Weights of a small autoregressive pixel model.
Model: 5.53M parameters, 20-pixel images, arch transformer_decoder, width 192, norm rmsnorm, activation gelu.
Training: normuon at rate 0.025, 27500 steps, batches of 64.
Rows from block 9, named by matrix and row number. Rows with one number belong to one neuron. Each number is 50 + 12 x the weight over its row's rms, rounded and kept within 0 to 99. All counts start at 0. After the name is the row's rms in percent of the matrix's.
# fc1: MLP up (model.blocks.9.mlp.fc1.weight, 768x192), inputs 128-191
# fc2: MLP down (model.blocks.9.mlp.fc2.weight, 192x768, transposed), outputs 128-191
fc1.126 097:43 48 36 48 58 48 67 59 49 25 29 31 65 40 60 38 61 63 34 65 40 66 69 51 58 57 49 43 52 42 46 81 45 33 58 48 53 68 47 53 50 43 71 16 65 49 58 57 32 34 54 43 50 27 59 52 42 57 43 52 66 42 62 58
fc2.126 116:56 34 62 58 44 56 44 57 43 52 50 55 48 24 39 29 62 51 58 46 31 42 45 72 45 52 58 59 64 54 45 39 55 57 50 65 47 57 59 47 62 63 57 58 68 65 39 55 64 49 64 60 41 63 71 42 66 44 60 49 56 51 37 62
fc1.127 097:33 56 39 50 68 34 58 60 53 57 53 41 36 58 60 64 31 47 59 54 23 54 62 33 48 41 40 38 20 49 45 37 51 47 27 41 67 52 40 48 58 50 34 48 48 70 49 55 52 33 53 40 55 67 62 52 55 49 45 44 63 70 56 40
fc2.127 069:42 58 67 62 54 36 58 56 60 46 49 56 31 74 50 43 36 69 59 45 63 44 57 45 73 55 54 49 41 54 45 40 65 36 57 71 71 47 49 48 41 66 35 41 37 61 56 51 50 37 49 53 61 46 81 52 31 47 44 66 52 46 40 34
fc1.128 103:54 44 38 49 48 60 19 69 49 36 37 61 44 41 54 51 39 56 56 41 44 21 49 57 61 48 32 65 44 62 43 63 54 51 64 47 35 66 42 75 39 46 60 65 35 38 50 28 69 37 47 47 63 49 45 24 66 38 47 65 62 65 67 41
fc2.128 102:47 75 47 51 67 48 75 61 73 68 58 43 38 53 48 56 34 32 49 59 53 54 47 63 39 52 57 58 46 46 46 48 46 59 39 48 46 58 43 39 46 45 50 35 41 21 63 61 33 53 44 54 20 56 47 71 45 66 38 38 37 19 45 71
fc1.129 101:55 60 36 65 52 39 38 36 47 53 35 53 52 50 78 50 27 40 37 74 63 31 59 40 61 37 53 44 41 59 41 33 41 41 44 40 48 44 50 63 47 46 62 48 38 40 56 36 52 64 53 37 38 54 72 71 59 39 53 31 60 42 34 58
fc2.129 098:58 41 71 57 63 59 46 37 49 54 33 41 41 30 49 69 66 77 68 42 50 56 49 37 49 35 51 52 57 50 39 66 41 48 54 72 42 67 59 47 53 61 56 64 48 24 46 42 64 39 58 74 54 61 44 51 34 50 47 74 70 47 57 41
fc1.130 098:45 44 59 39 39 57 38 48 47 32 58 50 39 56 53 61 37 32 71 61 26 41 58 38 26 40 70 46 25 34 47 56 52 34 55 52 51 47 41 55 43 62 64 20 76 42 26 42 36 44 39 42 51 47 29 48 47 46 43 54 49 60 55 47
fc2.130 130:38 47 55 52 54 43 61 46 44 56 57 49 59 56 56 50 67 46 63 37 48 75 57 59 77 51 40 43 47 40 54 27 59 67 37 50 48 35 61 46 47 54 47 33 37 42 49 64 59 33 45 68 38 72 62 60 47 69 38 40 58 50 50 59
fc1.131 108:57 67 55 38 53 50 65 48 39 41 49 77 53 68 37 60 48 58 37 50 63 58 60 52 51 42 50 47 16 66 62 69 48 61 58 42 58 54 55 45 39 57 60 38 43 45 34 51 27 67 53 47 53 57 65 61 23 51 43 37 57 67 57 43
fc2.131 105:46 63 64 56 38 35 48 35 67 48 53 53 57 55 60 52 36 50 62 39 50 26 58 36 50 50 43 29 56 53 45 38 29 23 48 65 50 37 66 63 59 48 69 67 46 41 52 44 41 34 36 23 52 65 55 54 41 61 57 30 59 48 37 40
fc1.132 086:54 61 34 38 58 53 46 31 57 40 47 48 49 55 45 64 26 49 29 80 58 57 60 58 47 29 62 74 47 51 51 57 50 24 27 45 44 43 46 46 49 44 64 66 50 47 41 72 50 71 71 52 45 51 55 52 42 55 53 60 84 59 58 50
fc2.132 112:35 48 42 58 45 51 48 39 48 47 59 31 56 61 41 43 39 48 46 39 74 59 36 46 31 46 35 35 65 45 40 44 52 60 59 44 53 59 47 56 41 32 44 39 42 48 21 39 34 36 26 20 55 65 60 47 53 33 45 49 36 29 55 39
fc1.133 092:31 28 62 69 37 60 42 24 49 45 47 72 53 61 53 29 68 54 41 55 64 57 58 58 45 46 38 54 37 55 72 64 45 38 55 50 55 24 55 47 36 39 33 53 62 26 61 42 43 68 52 59 45 46 40 68 56 42 42 71 37 49 51 55
fc2.133 117:63 58 66 49 61 18 56 66 44 44 47 29 55 44 39 65 59 63 51 53 54 48 51 49 53 46 59 47 42 57 52 48 39 65 46 43 63 72 25 65 51 69 51 22 42 45 34 44 49 33 77 46 37 42 40 36 62 58 43 41 58 47 51 38
fc1.134 108:53 27 55 53 40 56 63 74 35 36 56 42 68 37 49 47 39 45 49 25 63 43 45 22 41 36 57 39 38 38 51 46 32 48 42 43 34 54 59 74 46 34 62 57 66 76 42 37 36 59 41 44 57 55 37 50 35 35 38 55 68 27 50 73
fc2.134 100:57 58 63 68 55 49 58 43 49 61 55 49 50 56 61 48 33 79 53 62 34 48 44 57 46 66 44 65 67 45 37 54 41 72 62 62 46 50 55 39 45 29 39 64 33 27 38 44 46 44 41 48 30 32 55 46 49 60 50 64 59 74 53 49
fc1.135 085:52 59 46 42 41 51 42 65 66 30 53 46 54 55 41 60 37 51 48 59 50 33 48 38 69 44 54 61 60 36 61 56 37 66 49 34 57 51 44 56 63 55 32 39 72 71 59 45 54 53 27 53 43 56 49 62 38 62 58 34 43 56 51 42
fc2.135 102:53 51 71 44 65 60 63 58 49 53 49 61 45 50 46 37 46 63 55 45 42 50 45 57 31 60 53 52 66 74 38 49 57 64 51 45 61 55 72 35 56 51 37 54 66 60 49 49 63 61 60 61 42 61 50 47 28 34 39 60 58 48 55 59
fc1.136 098:49 65 56 50 44 47 39 57 71 48 41 53 56 39 59 45 61 59 61 49 54 44 36 67 31 42 32 40 45 55 38 22 44 71 50 51 51 45 35 21 18 64 64 46 44 35 72 53 42 42 38 50 41 72 40 58 27 64 60 51 56 55 51 43
fc2.136 127:47 38 78 54 43 70 59 41 58 21 33 60 51 70 58 50 58 44 50 58 56 53 73 56 67 47 36 50 59 27 54 56 33 39 49 36 45 64 30 38 42 39 57 52 50 56 37 45 61 33 67 42 53 60 51 54 42 33 27 42 48 39 37 42
fc1.137 115:19 57 69 46 57 59 52 77 57 49 45 55 51 48 46 43 38 58 66 42 53 46 47 60 37 24 43 54 56 63 63 41 42 46 50 54 53 56 40 35 44 56 71 44 48 61 65 43 39 34 43 61 42 69 37 47 43 33 38 44 58 51 53 45
fc2.137 082:66 62 58 57 72 56 65 39 74 80 48 56 20 57 51 44 62 44 51 56 64 50 69 40 56 45 43 50 42 65 46 55 36 47 69 44 60 32 44 25 72 18 60 72 55 52 37 50 41 47 33 50 39 56 56 54 60 54 53 42 32 83 39 31
fc1.138 086:47 46 65 53 43 48 40 54 55 55 66 65 57 56 58 45 42 51 59 58 47 67 44 25 38 39 47 46 27 34 59 67 62 56 33 44 55 37 44 56 65 34 72 66 67 47 52 42 21 48 38 49 42 47 52 40 59 41 55 47 40 47 51 38
fc2.138 123:52 59 70 40 49 58 45 35 55 35 49 55 44 53 66 55 48 43 69 43 52 37 58 22 61 40 54 50 70 66 57 31 28 53 50 62 50 59 64 59 35 74 37 44 17 44 39 50 51 39 50 39 69 56 18 64 35 57 56 62 61 54 41 47
fc1.139 080:18 45 51 46 52 48 44 52 55 49 33 41 40 67 48 57 50 65 62 67 66 58 62 43 50 38 54 56 57 69 44 53 68 57 47 64 58 54 68 53 49 45 36 43 24 51 43 46 39 49 58 37 55 60 74 60 52 58 53 42 63 47 41 43
fc2.139 138:77 41 49 40 35 74 48 29 55 26 66 59 61 34 50 58 56 31 32 49 40 40 49 40 45 43 37 45 44 50 55 61 38 37 63 49 44 61 46 43 52 22 43 58 58 38 67 41 50 40 47 60 55 46 40 52 67 49 48 57 46 50 50 51
fc1.140 111:65 52 58 35 64 64 55 49 64 36 52 69 32 57 50 38 57 51 47 40 60 41 33 47 47 46 69 39 50 54 31 43 37 34 55 54 45 62 38 43 58 52 49 47 68 62 66 41 56 32 51 34 50 44 49 48 63 33 50 44 47 58 58 53
fc2.140 099:58 44 59 59 66 62 76 48 54 60 63 39 54 60 48 65 55 53 72 54 72 56 60 57 45 29 59 60 54 60 57 37 50 39 61 42 58 36 36 43 52 53 38 60 26 47 65 58 48 63 54 39 46 45 47 48 58 49 41 56 74 43 54 61
fc1.141 103:44 51 48 70 63 46 45 45 41 72 50 65 63 43 40 28 31 62 58 57 51 51 21 63 42 39 34 42 37 40 59 70 57 49 66 37 57 63 53 63 38 60 57 57 47 52 45 40 48 43 46 42 45 53 75 36 35 36 38 61 47 58 53 34
fc2.141 108:52 40 41 59 28 64 44 39 56 48 36 48 22 38 56 62 37 57 35 39 46 52 52 47 61 54 62 49 46 56 40 37 53 49 52 52 56 41 56 49 52 42 61 67 25 63 39 55 51 44 38 35 29 51 48 64 43 59 66 61 41 65 75 67
fc1.142 106:60 33 47 39 50 42 31 44 37 51 57 57 59 41 49 49 63 28 37 38 61 34 72 75 34 47 45 44 45 63 38 49 70 37 55 51 61 58 48 52 50 52 57 60 63 50 51 54 35 73 67 59 44 62 35 42 50 63 29 27 46 67 22 45
fc2.142 091:49 46 50 52 39 65 49 63 54 44 44 44 32 75 52 36 51 67 41 53 40 60 46 26 56 45 45 56 60 71 38 61 32 56 41 50 58 67 54 37 30 53 35 59 43 29 42 52 54 56 40 42 49 54 46 60 40 58 42 56 27 43 66 67
fc1.143 089:53 36 71 22 49 48 37 66 52 49 59 39 44 65 36 52 72 63 55 46 41 52 46 13 60 57 48 46 45 39 52 35 56 51 52 44 57 39 71 56 52 50 43 59 49 40 66 60 47 47 39 69 28 38 42 67 48 46 54 60 66 39 56 61
fc2.143 132:57 56 39 47 55 41 51 49 60 36 56 73 44 72 70 67 23 64 53 56 49 60 54 48 45 40 50 52 32 56 39 67 35 56 62 48 72 59 28 51 34 64 49 50 49 44 38 48 42 28 49 55 55 53 51 36 34 41 46 46 54 68 60 29
fc1.144 091:64 65 58 66 46 54 46 51 75 31 36 59 53 66 56 33 45 51 50 66 45 51 48 46 46 47 31 43 45 48 37 58 45 57 51 51 20 50 60 49 67 79 61 50 61 57 36 34 52 71 48 58 56 36 24 52 60 46 54 45 46 68 47 58
fc2.144 090:42 65 19 35 59 61 68 47 65 55 65 39 32 55 46 48 64 68 45 72 52 54 47 18 52 40 51 50 61 67 51 31 56 52 61 38 72 53 28 45 43 57 49 43 44 48 65 41 55 50 45 41 33 47 54 62 47 34 70 68 44 47 51 44
fc1.145 098:47 44 44 47 34 40 74 67 47 56 48 19 68 60 46 37 40 68 62 34 50 49 37 51 47 62 76 41 56 34 64 64 62 58 57 16 55 47 42 39 55 32 46 65 50 49 50 76 48 54 38 37 51 56 43 29 62 66 28 41 41 64 47 48
fc2.145 104:56 49 51 46 48 47 32 34 66 42 71 60 45 30 46 38 38 27 53 56 48 38 54 45 44 53 56 48 59 38 36 51 58 42 47 45 43 78 42 60 58 51 69 60 44 31 55 60 53 64 75 43 59 46 53 44 39 57 61 55 34 53 88 45
fc1.146 086:30 46 51 29 50 44 51 47 47 50 23 37 76 44 56 65 31 57 56 52 63 33 37 67 47 39 60 37 67 48 41 56 45 45 53 66 38 43 41 51 27 36 59 59 44 58 53 41 66 54 49 56 36 57 66 64 38 39 40 41 68 51 37 61
fc2.146 114:51 34 25 68 61 51 66 50 65 36 76 37 53 49 34 38 71 57 38 48 65 45 54 37 40 41 37 65 53 36 32 64 55 54 51 38 66 65 64 42 57 50 38 39 50 53 45 31 28 54 42 49 58 56 52 45 43 37 36 36 53 47 35 40
fc1.147 089:14 57 37 54 56 57 52 64 40 65 55 54 39 41 46 42 32 46 55 49 30 45 49 47 58 37 41 47 52 56 56 62 44 58 68 33 71 72 46 53 42 58 45 57 58 57 58 51 60 59 43 27 53 38 45 35 60 48 38 50 41 65 72 27
fc2.147 108:70 49 42 53 52 43 70 47 69 51 47 75 58 56 62 64 57 60 32 51 42 46 39 59 77 73 53 51 47 30 46 66 55 51 33 52 56 42 32 68 68 66 45 45 62 33 41 56 67 42 49 54 45 57 50 60 44 41 59 41 60 32 30 39
fc1.148 098:75 54 58 45 43 54 47 32 40 65 45 45 22 63 45 26 51 55 48 25 75 64 46 48 65 50 51 42 20 46 43 36 66 48 61 53 40 42 55 66 59 51 67 43 47 40 66 61 52 71 50 61 59 46 38 51 47 73 33 63 21 58 56 52
fc2.148 092:42 59 37 40 54 32 57 46 69 63 55 56 61 55 36 51 65 53 34 48 42 33 50 42 42 44 52 57 54 52 62 42 49 42 29 58 58 52 32 38 50 43 47 52 58 50 53 39 65 36 67 45 46 54 60 68 55 46 58 32 63 25 31 49
fc1.149 104:50 40 75 59 61 51 38 50 36 49 42 33 62 46 47 33 42 46 51 66 60 35 35 68 61 76 53 69 59 27 27 35 63 53 37 60 50 60 42 37 65 46 51 43 55 54 59 52 42 43 28 46 51 36 58 31 42 41 37 54 49 56 63 80
fc2.149 105:49 75 46 44 51 40 47 51 74 76 65 58 57 35 61 46 59 58 31 45 51 62 35 37 56 32 53 20 44 54 61 54 39 42 47 55 55 42 47 88 64 61 63 44 65 39 62 59 57 62 52 27 49 49 45 73 51 50 65 45 35 37 52 38
fc1.150 095:57 53 51 42 46 45 47 64 51 43 49 48 53 39 61 46 56 35 70 55 34 38 84 53 52 54 52 78 52 49 30 47 61 57 37 55 80 24 56 43 54 66 65 54 51 47 36 19 62 99 64 52 42 54 50 51 48 43 61 56 39 55 45 41
fc2.150 102:43 67 64 27 52 53 59 31 44 50 43 54 44 40 47 44 41 36 38 54 63 38 50 45 35 50 34 37 58 51 48 48 61 38 81 29 36 44 41 77 33 53 39 37 54 43 68 56 38 53 49 41 41 51 47 49 60 51 35 37 64 36 47 47
fc1.151 094:57 43 36 30 61 43 34 73 45 72 35 43 49 51 46 35 47 49 58 43 43 44 55 52 33 53 60 36 69 28 44 75 65 42 67 58 68 42 25 37 62 60 48 61 49 40 51 75 21 54 55 49 50 45 43 61 42 75 26 51 57 63 40 40
fc2.151 105:45 49 57 42 68 45 58 33 59 64 57 58 35 68 54 57 49 47 38 43 39 55 54 46 71 53 02 40 60 66 61 47 41 58 70 49 47 60 51 34 34 43 53 46 44 51 46 38 55 62 21 58 61 50 55 34 51 42 52 55 52 61 34 44
fc1.152 117:30 46 50 37 69 41 36 60 25 55 56 23 35 56 46 70 30 53 55 55 56 54 61 53 66 45 45 62 34 62 48 49 43 24 41 40 33 49 60 28 50 49 62 58 49 39 33 54 43 45 44 64 39 41 57 59 57 39 48 38 37 33 48 57
fc2.152 101:42 58 47 51 46 37 22 56 12 46 50 38 62 44 68 46 58 37 54 44 58 38 48 21 51 37 48 66 35 31 64 25 51 59 70 59 43 66 60 41 58 37 57 57 67 45 22 50 42 30 47 52 28 67 52 29 41 48 48 45 28 44 64 51
fc1.153 106:60 60 55 68 65 41 73 58 62 58 76 50 24 48 41 36 52 55 75 34 23 56 42 61 40 49 39 59 61 61 48 46 47 43 66 38 48 60 70 37 27 36 44 43 43 49 76 44 19 44 54 34 30 66 45 39 53 41 46 67 41 72 62 48
fc2.153 082:69 39 67 45 51 53 39 54 49 52 63 50 58 58 46 58 77 49 46 62 38 51 42 48 32 56 55 51 46 65 47 52 57 42 59 50 49 61 70 39 65 44 76 60 42 60 24 51 41 40 46 45 39 54 54 48 71 68 57 71 56 49 22 57
fc1.154 095:37 46 61 46 47 37 38 60 37 62 42 43 64 42 66 64 51 39 62 67 41 41 81 62 32 42 71 46 41 38 60 47 80 50 68 48 53 74 41 59 57 49 55 43 62 41 51 64 32 44 61 29 46 50 58 55 45 56 57 43 53 60 32 65
fc2.154 115:43 58 35 49 63 67 62 48 52 62 76 52 56 51 42 73 62 47 72 36 35 66 35 37 80 36 64 56 59 48 41 67 55 64 47 73 33 39 66 38 51 59 59 45 57 67 37 48 64 63 36 56 46 65 41 42 34 58 43 52 34 45 70 41
fc1.155 108:36 41 71 25 54 59 30 29 53 43 72 31 38 59 59 20 75 65 50 52 64 50 43 78 66 61 57 45 56 44 51 52 59 49 70 26 67 45 40 60 44 34 50 46 37 39 53 41 69 55 64 48 53 49 47 42 46 62 50 52 55 28 51 45
fc2.155 098:39 74 29 72 61 39 59 46 46 42 64 45 57 26 48 67 27 39 41 53 48 47 56 30 42 56 49 33 60 52 68 54 59 64 32 46 53 41 61 44 56 61 57 37 61 52 49 28 50 67 32 36 48 57 48 53 51 55 23 42 50 66 70 68
fc1.156 093:52 60 54 66 52 63 46 62 70 34 52 45 36 66 37 41 53 84 48 59 70 61 50 58 46 47 43 46 58 61 60 52 57 35 47 73 56 58 55 47 58 48 43 65 39 57 21 50 64 62 54 46 52 45 53 53 69 64 65 45 55 62 30 51
fc2.156 102:59 56 40 58 46 28 55 48 53 61 62 61 57 51 55 58 44 34 55 66 36 58 63 65 31 49 73 57 45 40 41 52 40 66 48 30 44 46 25 62 47 39 32 48 36 65 80 50 47 54 43 35 57 63 52 69 38 58 47 39 48 39 56 55
fc1.157 091:46 47 52 66 44 41 47 35 48 39 49 44 25 60 57 24 55 49 53 68 68 52 43 69 45 57 63 48 48 56 46 57 49 34 40 61 33 22 32 35 35 50 75 39 25 38 27 66 64 60 57 63 49 30 44 61 56 45 35 57 38 41 70 51
fc2.157 109:64 39 54 53 71 61 47 62 72 46 41 62 61 33 59 62 42 45 49 70 55 54 61 52 60 58 53 50 54 55 72 50 42 47 66 31 66 57 63 73 53 55 48 45 54 46 64 47 52 46 40 53 45 67 57 47 41 44 37 59 43 66 37 58
fc1.158 089:50 50 61 71 44 47 39 37 60 52 45 38 57 63 48 53 61 37 54 35 39 59 64 66 48 73 57 56 58 52 92 56 45 58 37 60 41 39 54 25 44 58 43 16 29 54 55 56 44 45 54 44 21 46 61 50 37 54 36 43 42 67 53 75
fc2.158 103:48 44 31 31 68 41 65 73 44 41 41 64 33 23 51 57 40 54 68 66 52 35 42 49 55 51 47 56 25 39 42 30 44 54 48 63 51 42 57 71 64 63 56 63 42 44 52 63 50 51 51 77 82 47 36 57 53 54 65 60 44 31 54 28
fc1.159 095:45 78 36 60 60 27 50 48 46 55 37 25 28 33 58 56 60 56 51 62 47 50 50 55 56 61 68 72 52 52 61 50 34 52 36 50 60 51 46 59 42 56 38 43 47 32 60 49 52 71 71 59 48 58 61 64 63 71 66 55 65 58 30 42
fc2.159 122:56 36 66 43 28 74 53 59 50 46 53 51 80 62 46 50 41 39 42 48 57 56 54 27 49 35 32 46 67 62 36 37 41 37 55 42 59 34 61 52 55 34 76 49 42 45 52 51 48 56 38 49 41 46 51 43 52 35 24 48 39 37 60 42
fc1.160 105:42 69 44 42 64 45 38 33 42 53 25 56 56 48 34 57 59 33 58 48 47 33 63 64 54 46 46 46 43 65 57 43 45 45 66 34 34 56 71 54 53 46 36 60 50 48 44 51 61 36 74 61 28 44 82 67 57 45 40 51 51 40 58 34
fc2.160 081:54 57 28 52 51 54 57 56 50 38 48 51 39 58 49 31 36 45 40 39 35 32 54 24 40 51 61 42 23 58 44 57 51 48 56 34 59 29 35 57 42 32 60 48 61 39 39 49 63 52 48 29 73 65 63 47 58 59 53 46 44 64 39 55
fc1.161 108:46 41 57 41 52 46 46 47 28 42 65 41 33 51 41 50 66 56 65 45 34 51 34 73 44 72 68 48 72 58 53 56 63 48 51 66 40 68 35 48 44 48 43 62 51 64 28 36 37 54 32 48 57 56 37 46 70 60 55 39 42 47 57 61
fc2.161 097:43 52 41 50 32 44 77 54 49 34 56 53 65 65 46 59 27 59 51 42 47 57 66 27 44 51 34 24 48 58 39 49 62 57 34 37 58 51 44 53 71 55 65 57 47 34 53 71 51 59 42 54 52 74 80 58 46 49 58 43 56 60 53 43
fc1.162 109:39 42 37 70 50 39 44 58 25 52 41 51 70 40 35 53 55 32 53 55 49 24 57 27 65 53 35 45 58 67 59 48 40 42 46 41 71 58 74 49 38 36 55 57 44 50 69 64 52 42 47 61 85 58 42 39 71 59 40 42 32 74 47 44
fc2.162 098:37 57 56 52 48 30 34 38 66 39 30 52 54 48 51 59 51 52 48 66 54 56 33 52 62 40 55 82 38 71 67 60 39 44 41 48 51 45 25 23 63 46 42 64 22 54 54 33 50 53 29 53 31 40 50 47 55 49 53 61 50 61 49 64
fc1.163 102:37 40 49 48 46 64 59 42 44 46 45 39 48 53 73 42 34 47 46 55 39 26 24 50 60 61 44 23 50 17 64 33 44 43 46 45 60 48 54 58 55 40 48 53 56 43 32 28 62 61 60 48 54 45 44 40 35 41 55 47 32 43 54 44
fc2.163 116:55 58 39 58 55 61 30 50 64 48 51 33 66 62 36 51 63 46 43 54 39 51 34 49 20 46 50 75 26 59 59 56 63 63 59 38 50 57 39 57 44 44 51 39 32 58 55 65 42 31 71 37 47 56 60 35 38 65 55 58 26 55 36 49
fc1.164 096:59 36 38 42 50 34 58 71 58 43 44 40 54 45 42 40 60 30 43 53 57 54 42 50 53 58 52 51 59 50 26 54 39 79 47 41 49 61 58 50 42 79 55 67 33 57 42 35 57 30 33 47 65 59 45 36 58 62 34 56 65 50 55 40
fc2.164 118:52 63 39 35 41 55 66 32 24 44 41 59 30 50 37 70 35 68 52 52 48 53 29 44 55 11 33 66 35 61 45 43 59 52 75 59 55 42 55 52 51 45 68 59 47 44 44 48 38 24 39 30 43 46 47 42 45 62 51 42 62 64 60 45
fc1.165 086:49 55 46 31 70 27 37 57 59 60 65 60 56 64 39 38 72 65 53 33 39 56 34 48 37 54 56 67 49 61 57 30 69 54 58 32 48 64 62 36 54 62 57 62 45 58 57 45 44 36 34 39 57 70 44 30 49 60 67 26 45 63 64 48
fc2.165 102:36 65 41 61 64 44 64 51 47 64 78 43 41 31 50 53 57 47 52 39 54 62 31 33 38 52 59 49 50 75 55 38 45 30 57 50 52 42 68 62 53 51 57 27 37 61 39 29 55 67 63 61 55 77 65 60 78 54 59 61 49 71 48 57
fc1.166 092:44 56 54 36 54 53 48 64 54 54 39 32 64 55 37 57 43 46 43 63 30 44 69 58 60 42 40 62 43 71 31 51 46 77 42 56 38 50 67 47 49 65 29 64 54 63 50 63 47 46 44 73 52 47 79 46 49 49 46 52 60 41 58 56
fc2.166 086:36 55 56 77 42 45 53 31 88 50 44 59 52 28 63 55 63 62 38 52 73 50 49 32 49 41 57 66 54 47 59 51 33 59 33 55 66 57 48 57 37 38 56 47 45 52 33 36 55 47 46 32 63 61 44 43 49 51 51 61 41 70 27 68
fc1.167 108:74 48 48 59 49 45 41 71 45 47 50 28 59 37 43 42 46 61 37 41 55 61 57 52 45 44 50 49 55 42 27 49 62 62 54 57 52 70 36 62 39 68 39 49 59 59 64 40 44 60 37 62 56 42 52 42 42 49 54 73 60 45 72 53
fc2.167 104:43 50 41 53 52 39 49 36 56 62 74 60 54 39 35 33 55 59 50 68 63 54 68 37 65 55 29 46 49 35 56 49 57 41 53 34 46 34 44 51 66 40 54 35 59 47 48 32 35 62 53 38 43 60 34 68 68 69 39 28 43 58 51 55
fc1.168 116:47 63 53 60 46 46 47 50 61 45 68 67 51 53 51 54 51 49 66 42 53 47 49 54 54 55 47 54 37 65 61 63 46 53 41 65 67 45 61 56 39 27 55 33 36 47 49 58 73 50 49 32 42 43 51 63 51 44 75 38 33 31 51 62
fc2.168 081:47 53 55 55 56 51 36 62 54 55 42 40 37 57 54 46 59 44 58 39 69 46 46 62 45 44 48 54 37 72 42 38 31 39 53 44 45 28 56 48 66 57 57 64 68 44 32 55 80 65 43 42 45 53 57 18 38 47 48 44 63 49 48 51
fc1.169 088:29 26 48 43 34 64 68 58 38 55 63 56 42 58 60 43 63 23 49 46 39 27 55 58 54 40 52 20 49 46 28 49 48 49 56 47 37 28 46 42 46 53 71 60 54 33 40 63 45 54 42 42 56 61 40 61 51 44 52 59 67 57 71 50
fc2.169 117:57 60 58 26 57 49 56 42 54 57 61 53 42 46 53 55 71 63 28 51 33 84 46 62 37 66 38 58 37 38 65 51 49 61 43 53 31 40 51 44 29 48 39 66 50 32 56 53 31 51 41 44 47 47 32 57 52 49 52 29 46 52 50 57
fc1.170 108:76 68 52 45 57 44 45 30 50 58 29 34 42 33 25 66 46 49 29 46 57 36 52 66 37 70 29 68 64 54 55 47 47 49 53 46 63 49 50 64 56 55 56 66 80 40 52 50 34 28 33 61 49 48 50 41 30 47 57 39 51 51 52 58
fc2.170 099:44 54 36 62 61 72 52 38 60 56 55 35 70 35 42 44 61 50 29 53 39 39 50 65 41 67 46 37 48 62 36 40 65 44 61 67 47 48 51 53 55 70 65 35 66 32 65 34 74 27 44 88 53 56 25 58 47 27 42 39 65 48 70 56
fc1.171 097:37 49 41 34 50 45 54 34 90 49 69 42 32 49 47 51 53 51 43 34 38 38 62 60 35 43 35 52 45 67 52 59 39 57 65 68 49 51 51 54 57 57 54 54 69 66 23 56 62 43 42 65 54 54 34 66 41 63 47 30 68 55 46 53
fc2.171 097:33 54 52 49 74 45 51 71 45 62 55 60 56 38 46 41 56 48 57 37 44 53 38 57 50 60 55 55 50 57 55 39 58 57 42 22 51 19 39 32 42 50 61 54 52 64 72 47 37 60 44 41 32 45 65 49 49 42 46 53 53 59 51 54
fc1.172 095:40 63 45 46 67 48 65 42 57 49 46 57 56 54 35 37 23 56 58 34 71 49 47 37 48 46 38 62 39 51 67 37 41 34 60 34 50 31 68 36 39 58 45 39 53 56 38 33 54 52 57 48 52 64 67 47 46 68 59 54 61 59 61 62
fc2.172 084:39 55 50 34 46 48 43 46 51 60 68 60 50 32 72 36 48 38 53 35 43 48 58 24 38 60 59 45 60 42 54 64 65 67 59 49 48 31 56 59 53 57 68 54 49 53 69 51 49 57 46 66 45 65 39 66 70 59 42 29 59 40 49 20
fc1.173 105:40 48 33 35 41 39 67 64 32 14 44 36 47 28 51 70 34 53 62 43 61 48 54 42 34 43 64 35 56 45 44 50 54 31 56 67 51 60 52 71 46 41 79 50 73 65 37 53 37 44 63 36 43 38 46 60 44 49 49 62 68 48 65 42
fc2.173 109:69 70 76 56 50 56 57 53 48 42 69 53 52 62 45 52 60 57 68 49 48 51 46 49 37 49 44 54 57 68 39 70 65 52 55 45 64 33 49 30 74 34 48 40 32 47 44 43 62 48 41 55 45 52 49 19 39 55 35 60 47 16 41 52
fc1.174 094:42 53 55 45 46 49 60 38 58 51 65 35 60 41 62 63 32 29 54 19 49 39 32 76 66 76 48 49 52 34 65 58 69 41 47 35 60 66 47 57 74 41 47 55 53 48 35 62 59 58 41 34 59 72 40 47 50 49 57 34 56 52 52 56
fc2.174 130:44 57 57 58 35 49 40 54 49 35 61 37 29 35 50 50 60 62 59 66 39 26 83 51 49 57 50 50 61 56 57 41 34 58 65 60 44 61 33 38 58 40 47 60 53 40 48 48 56 54 47 69 46 40 32 31 51 58 41 74 56 58 40 46
fc1.175 113:45 48 37 41 68 30 53 43 33 50 35 32 65 40 52 74 42 57 56 42 38 51 57 50 53 62 50 52 43 67 53 69 42 36 37 39 47 59 62 48 50 37 66 61 37 68 61 66 40 24 51 56 77 58 50 54 39 75 55 49 41 31 36 56
fc2.175 088:52 46 29 48 61 64 35 32 51 58 54 40 60 58 40 64 34 32 53 57 64 54 65 41 60 27 56 61 33 48 54 51 50 34 68 68 47 48 25 52 44 59 38 59 38 52 46 51 57 55 37 51 47 58 55 46 33 39 22 71 44 33 55 42
fc1.176 087:52 53 57 41 70 37 62 65 50 64 48 50 41 36 72 37 51 48 53 50 17 61 59 62 54 57 61 43 31 55 62 48 55 52 41 76 68 81 59 31 57 52 65 52 67 56 35 35 42 53 28 59 48 43 42 66 44 58 36 43 55 55 69 41
fc2.176 111:56 48 62 54 53 55 24 46 65 36 42 54 49 45 44 44 58 51 44 52 52 44 66 38 46 46 40 51 46 35 59 29 54 44 67 57 46 44 35 67 48 31 59 52 60 55 59 46 81 58 77 30 58 57 52 45 63 11 37 77 45 47 36 47
fc1.177 091:59 57 57 39 25 69 45 66 66 49 50 72 46 53 48 48 55 71 48 72 54 59 50 51 59 33 61 53 53 50 42 52 54 45 60 52 55 21 67 61 64 42 29 15 57 43 67 35 36 49 49 56 43 48 61 49 59 44 44 68 43 55 68 37
fc2.177 099:51 44 50 44 50 59 36 62 47 50 52 29 47 58 48 61 58 37 71 51 42 27 42 53 49 20 45 40 59 52 41 65 49 57 41 66 54 69 42 51 51 33 49 86 62 60 57 42 43 42 52 54 34 75 33 58 50 43 59 28 58 64 34 48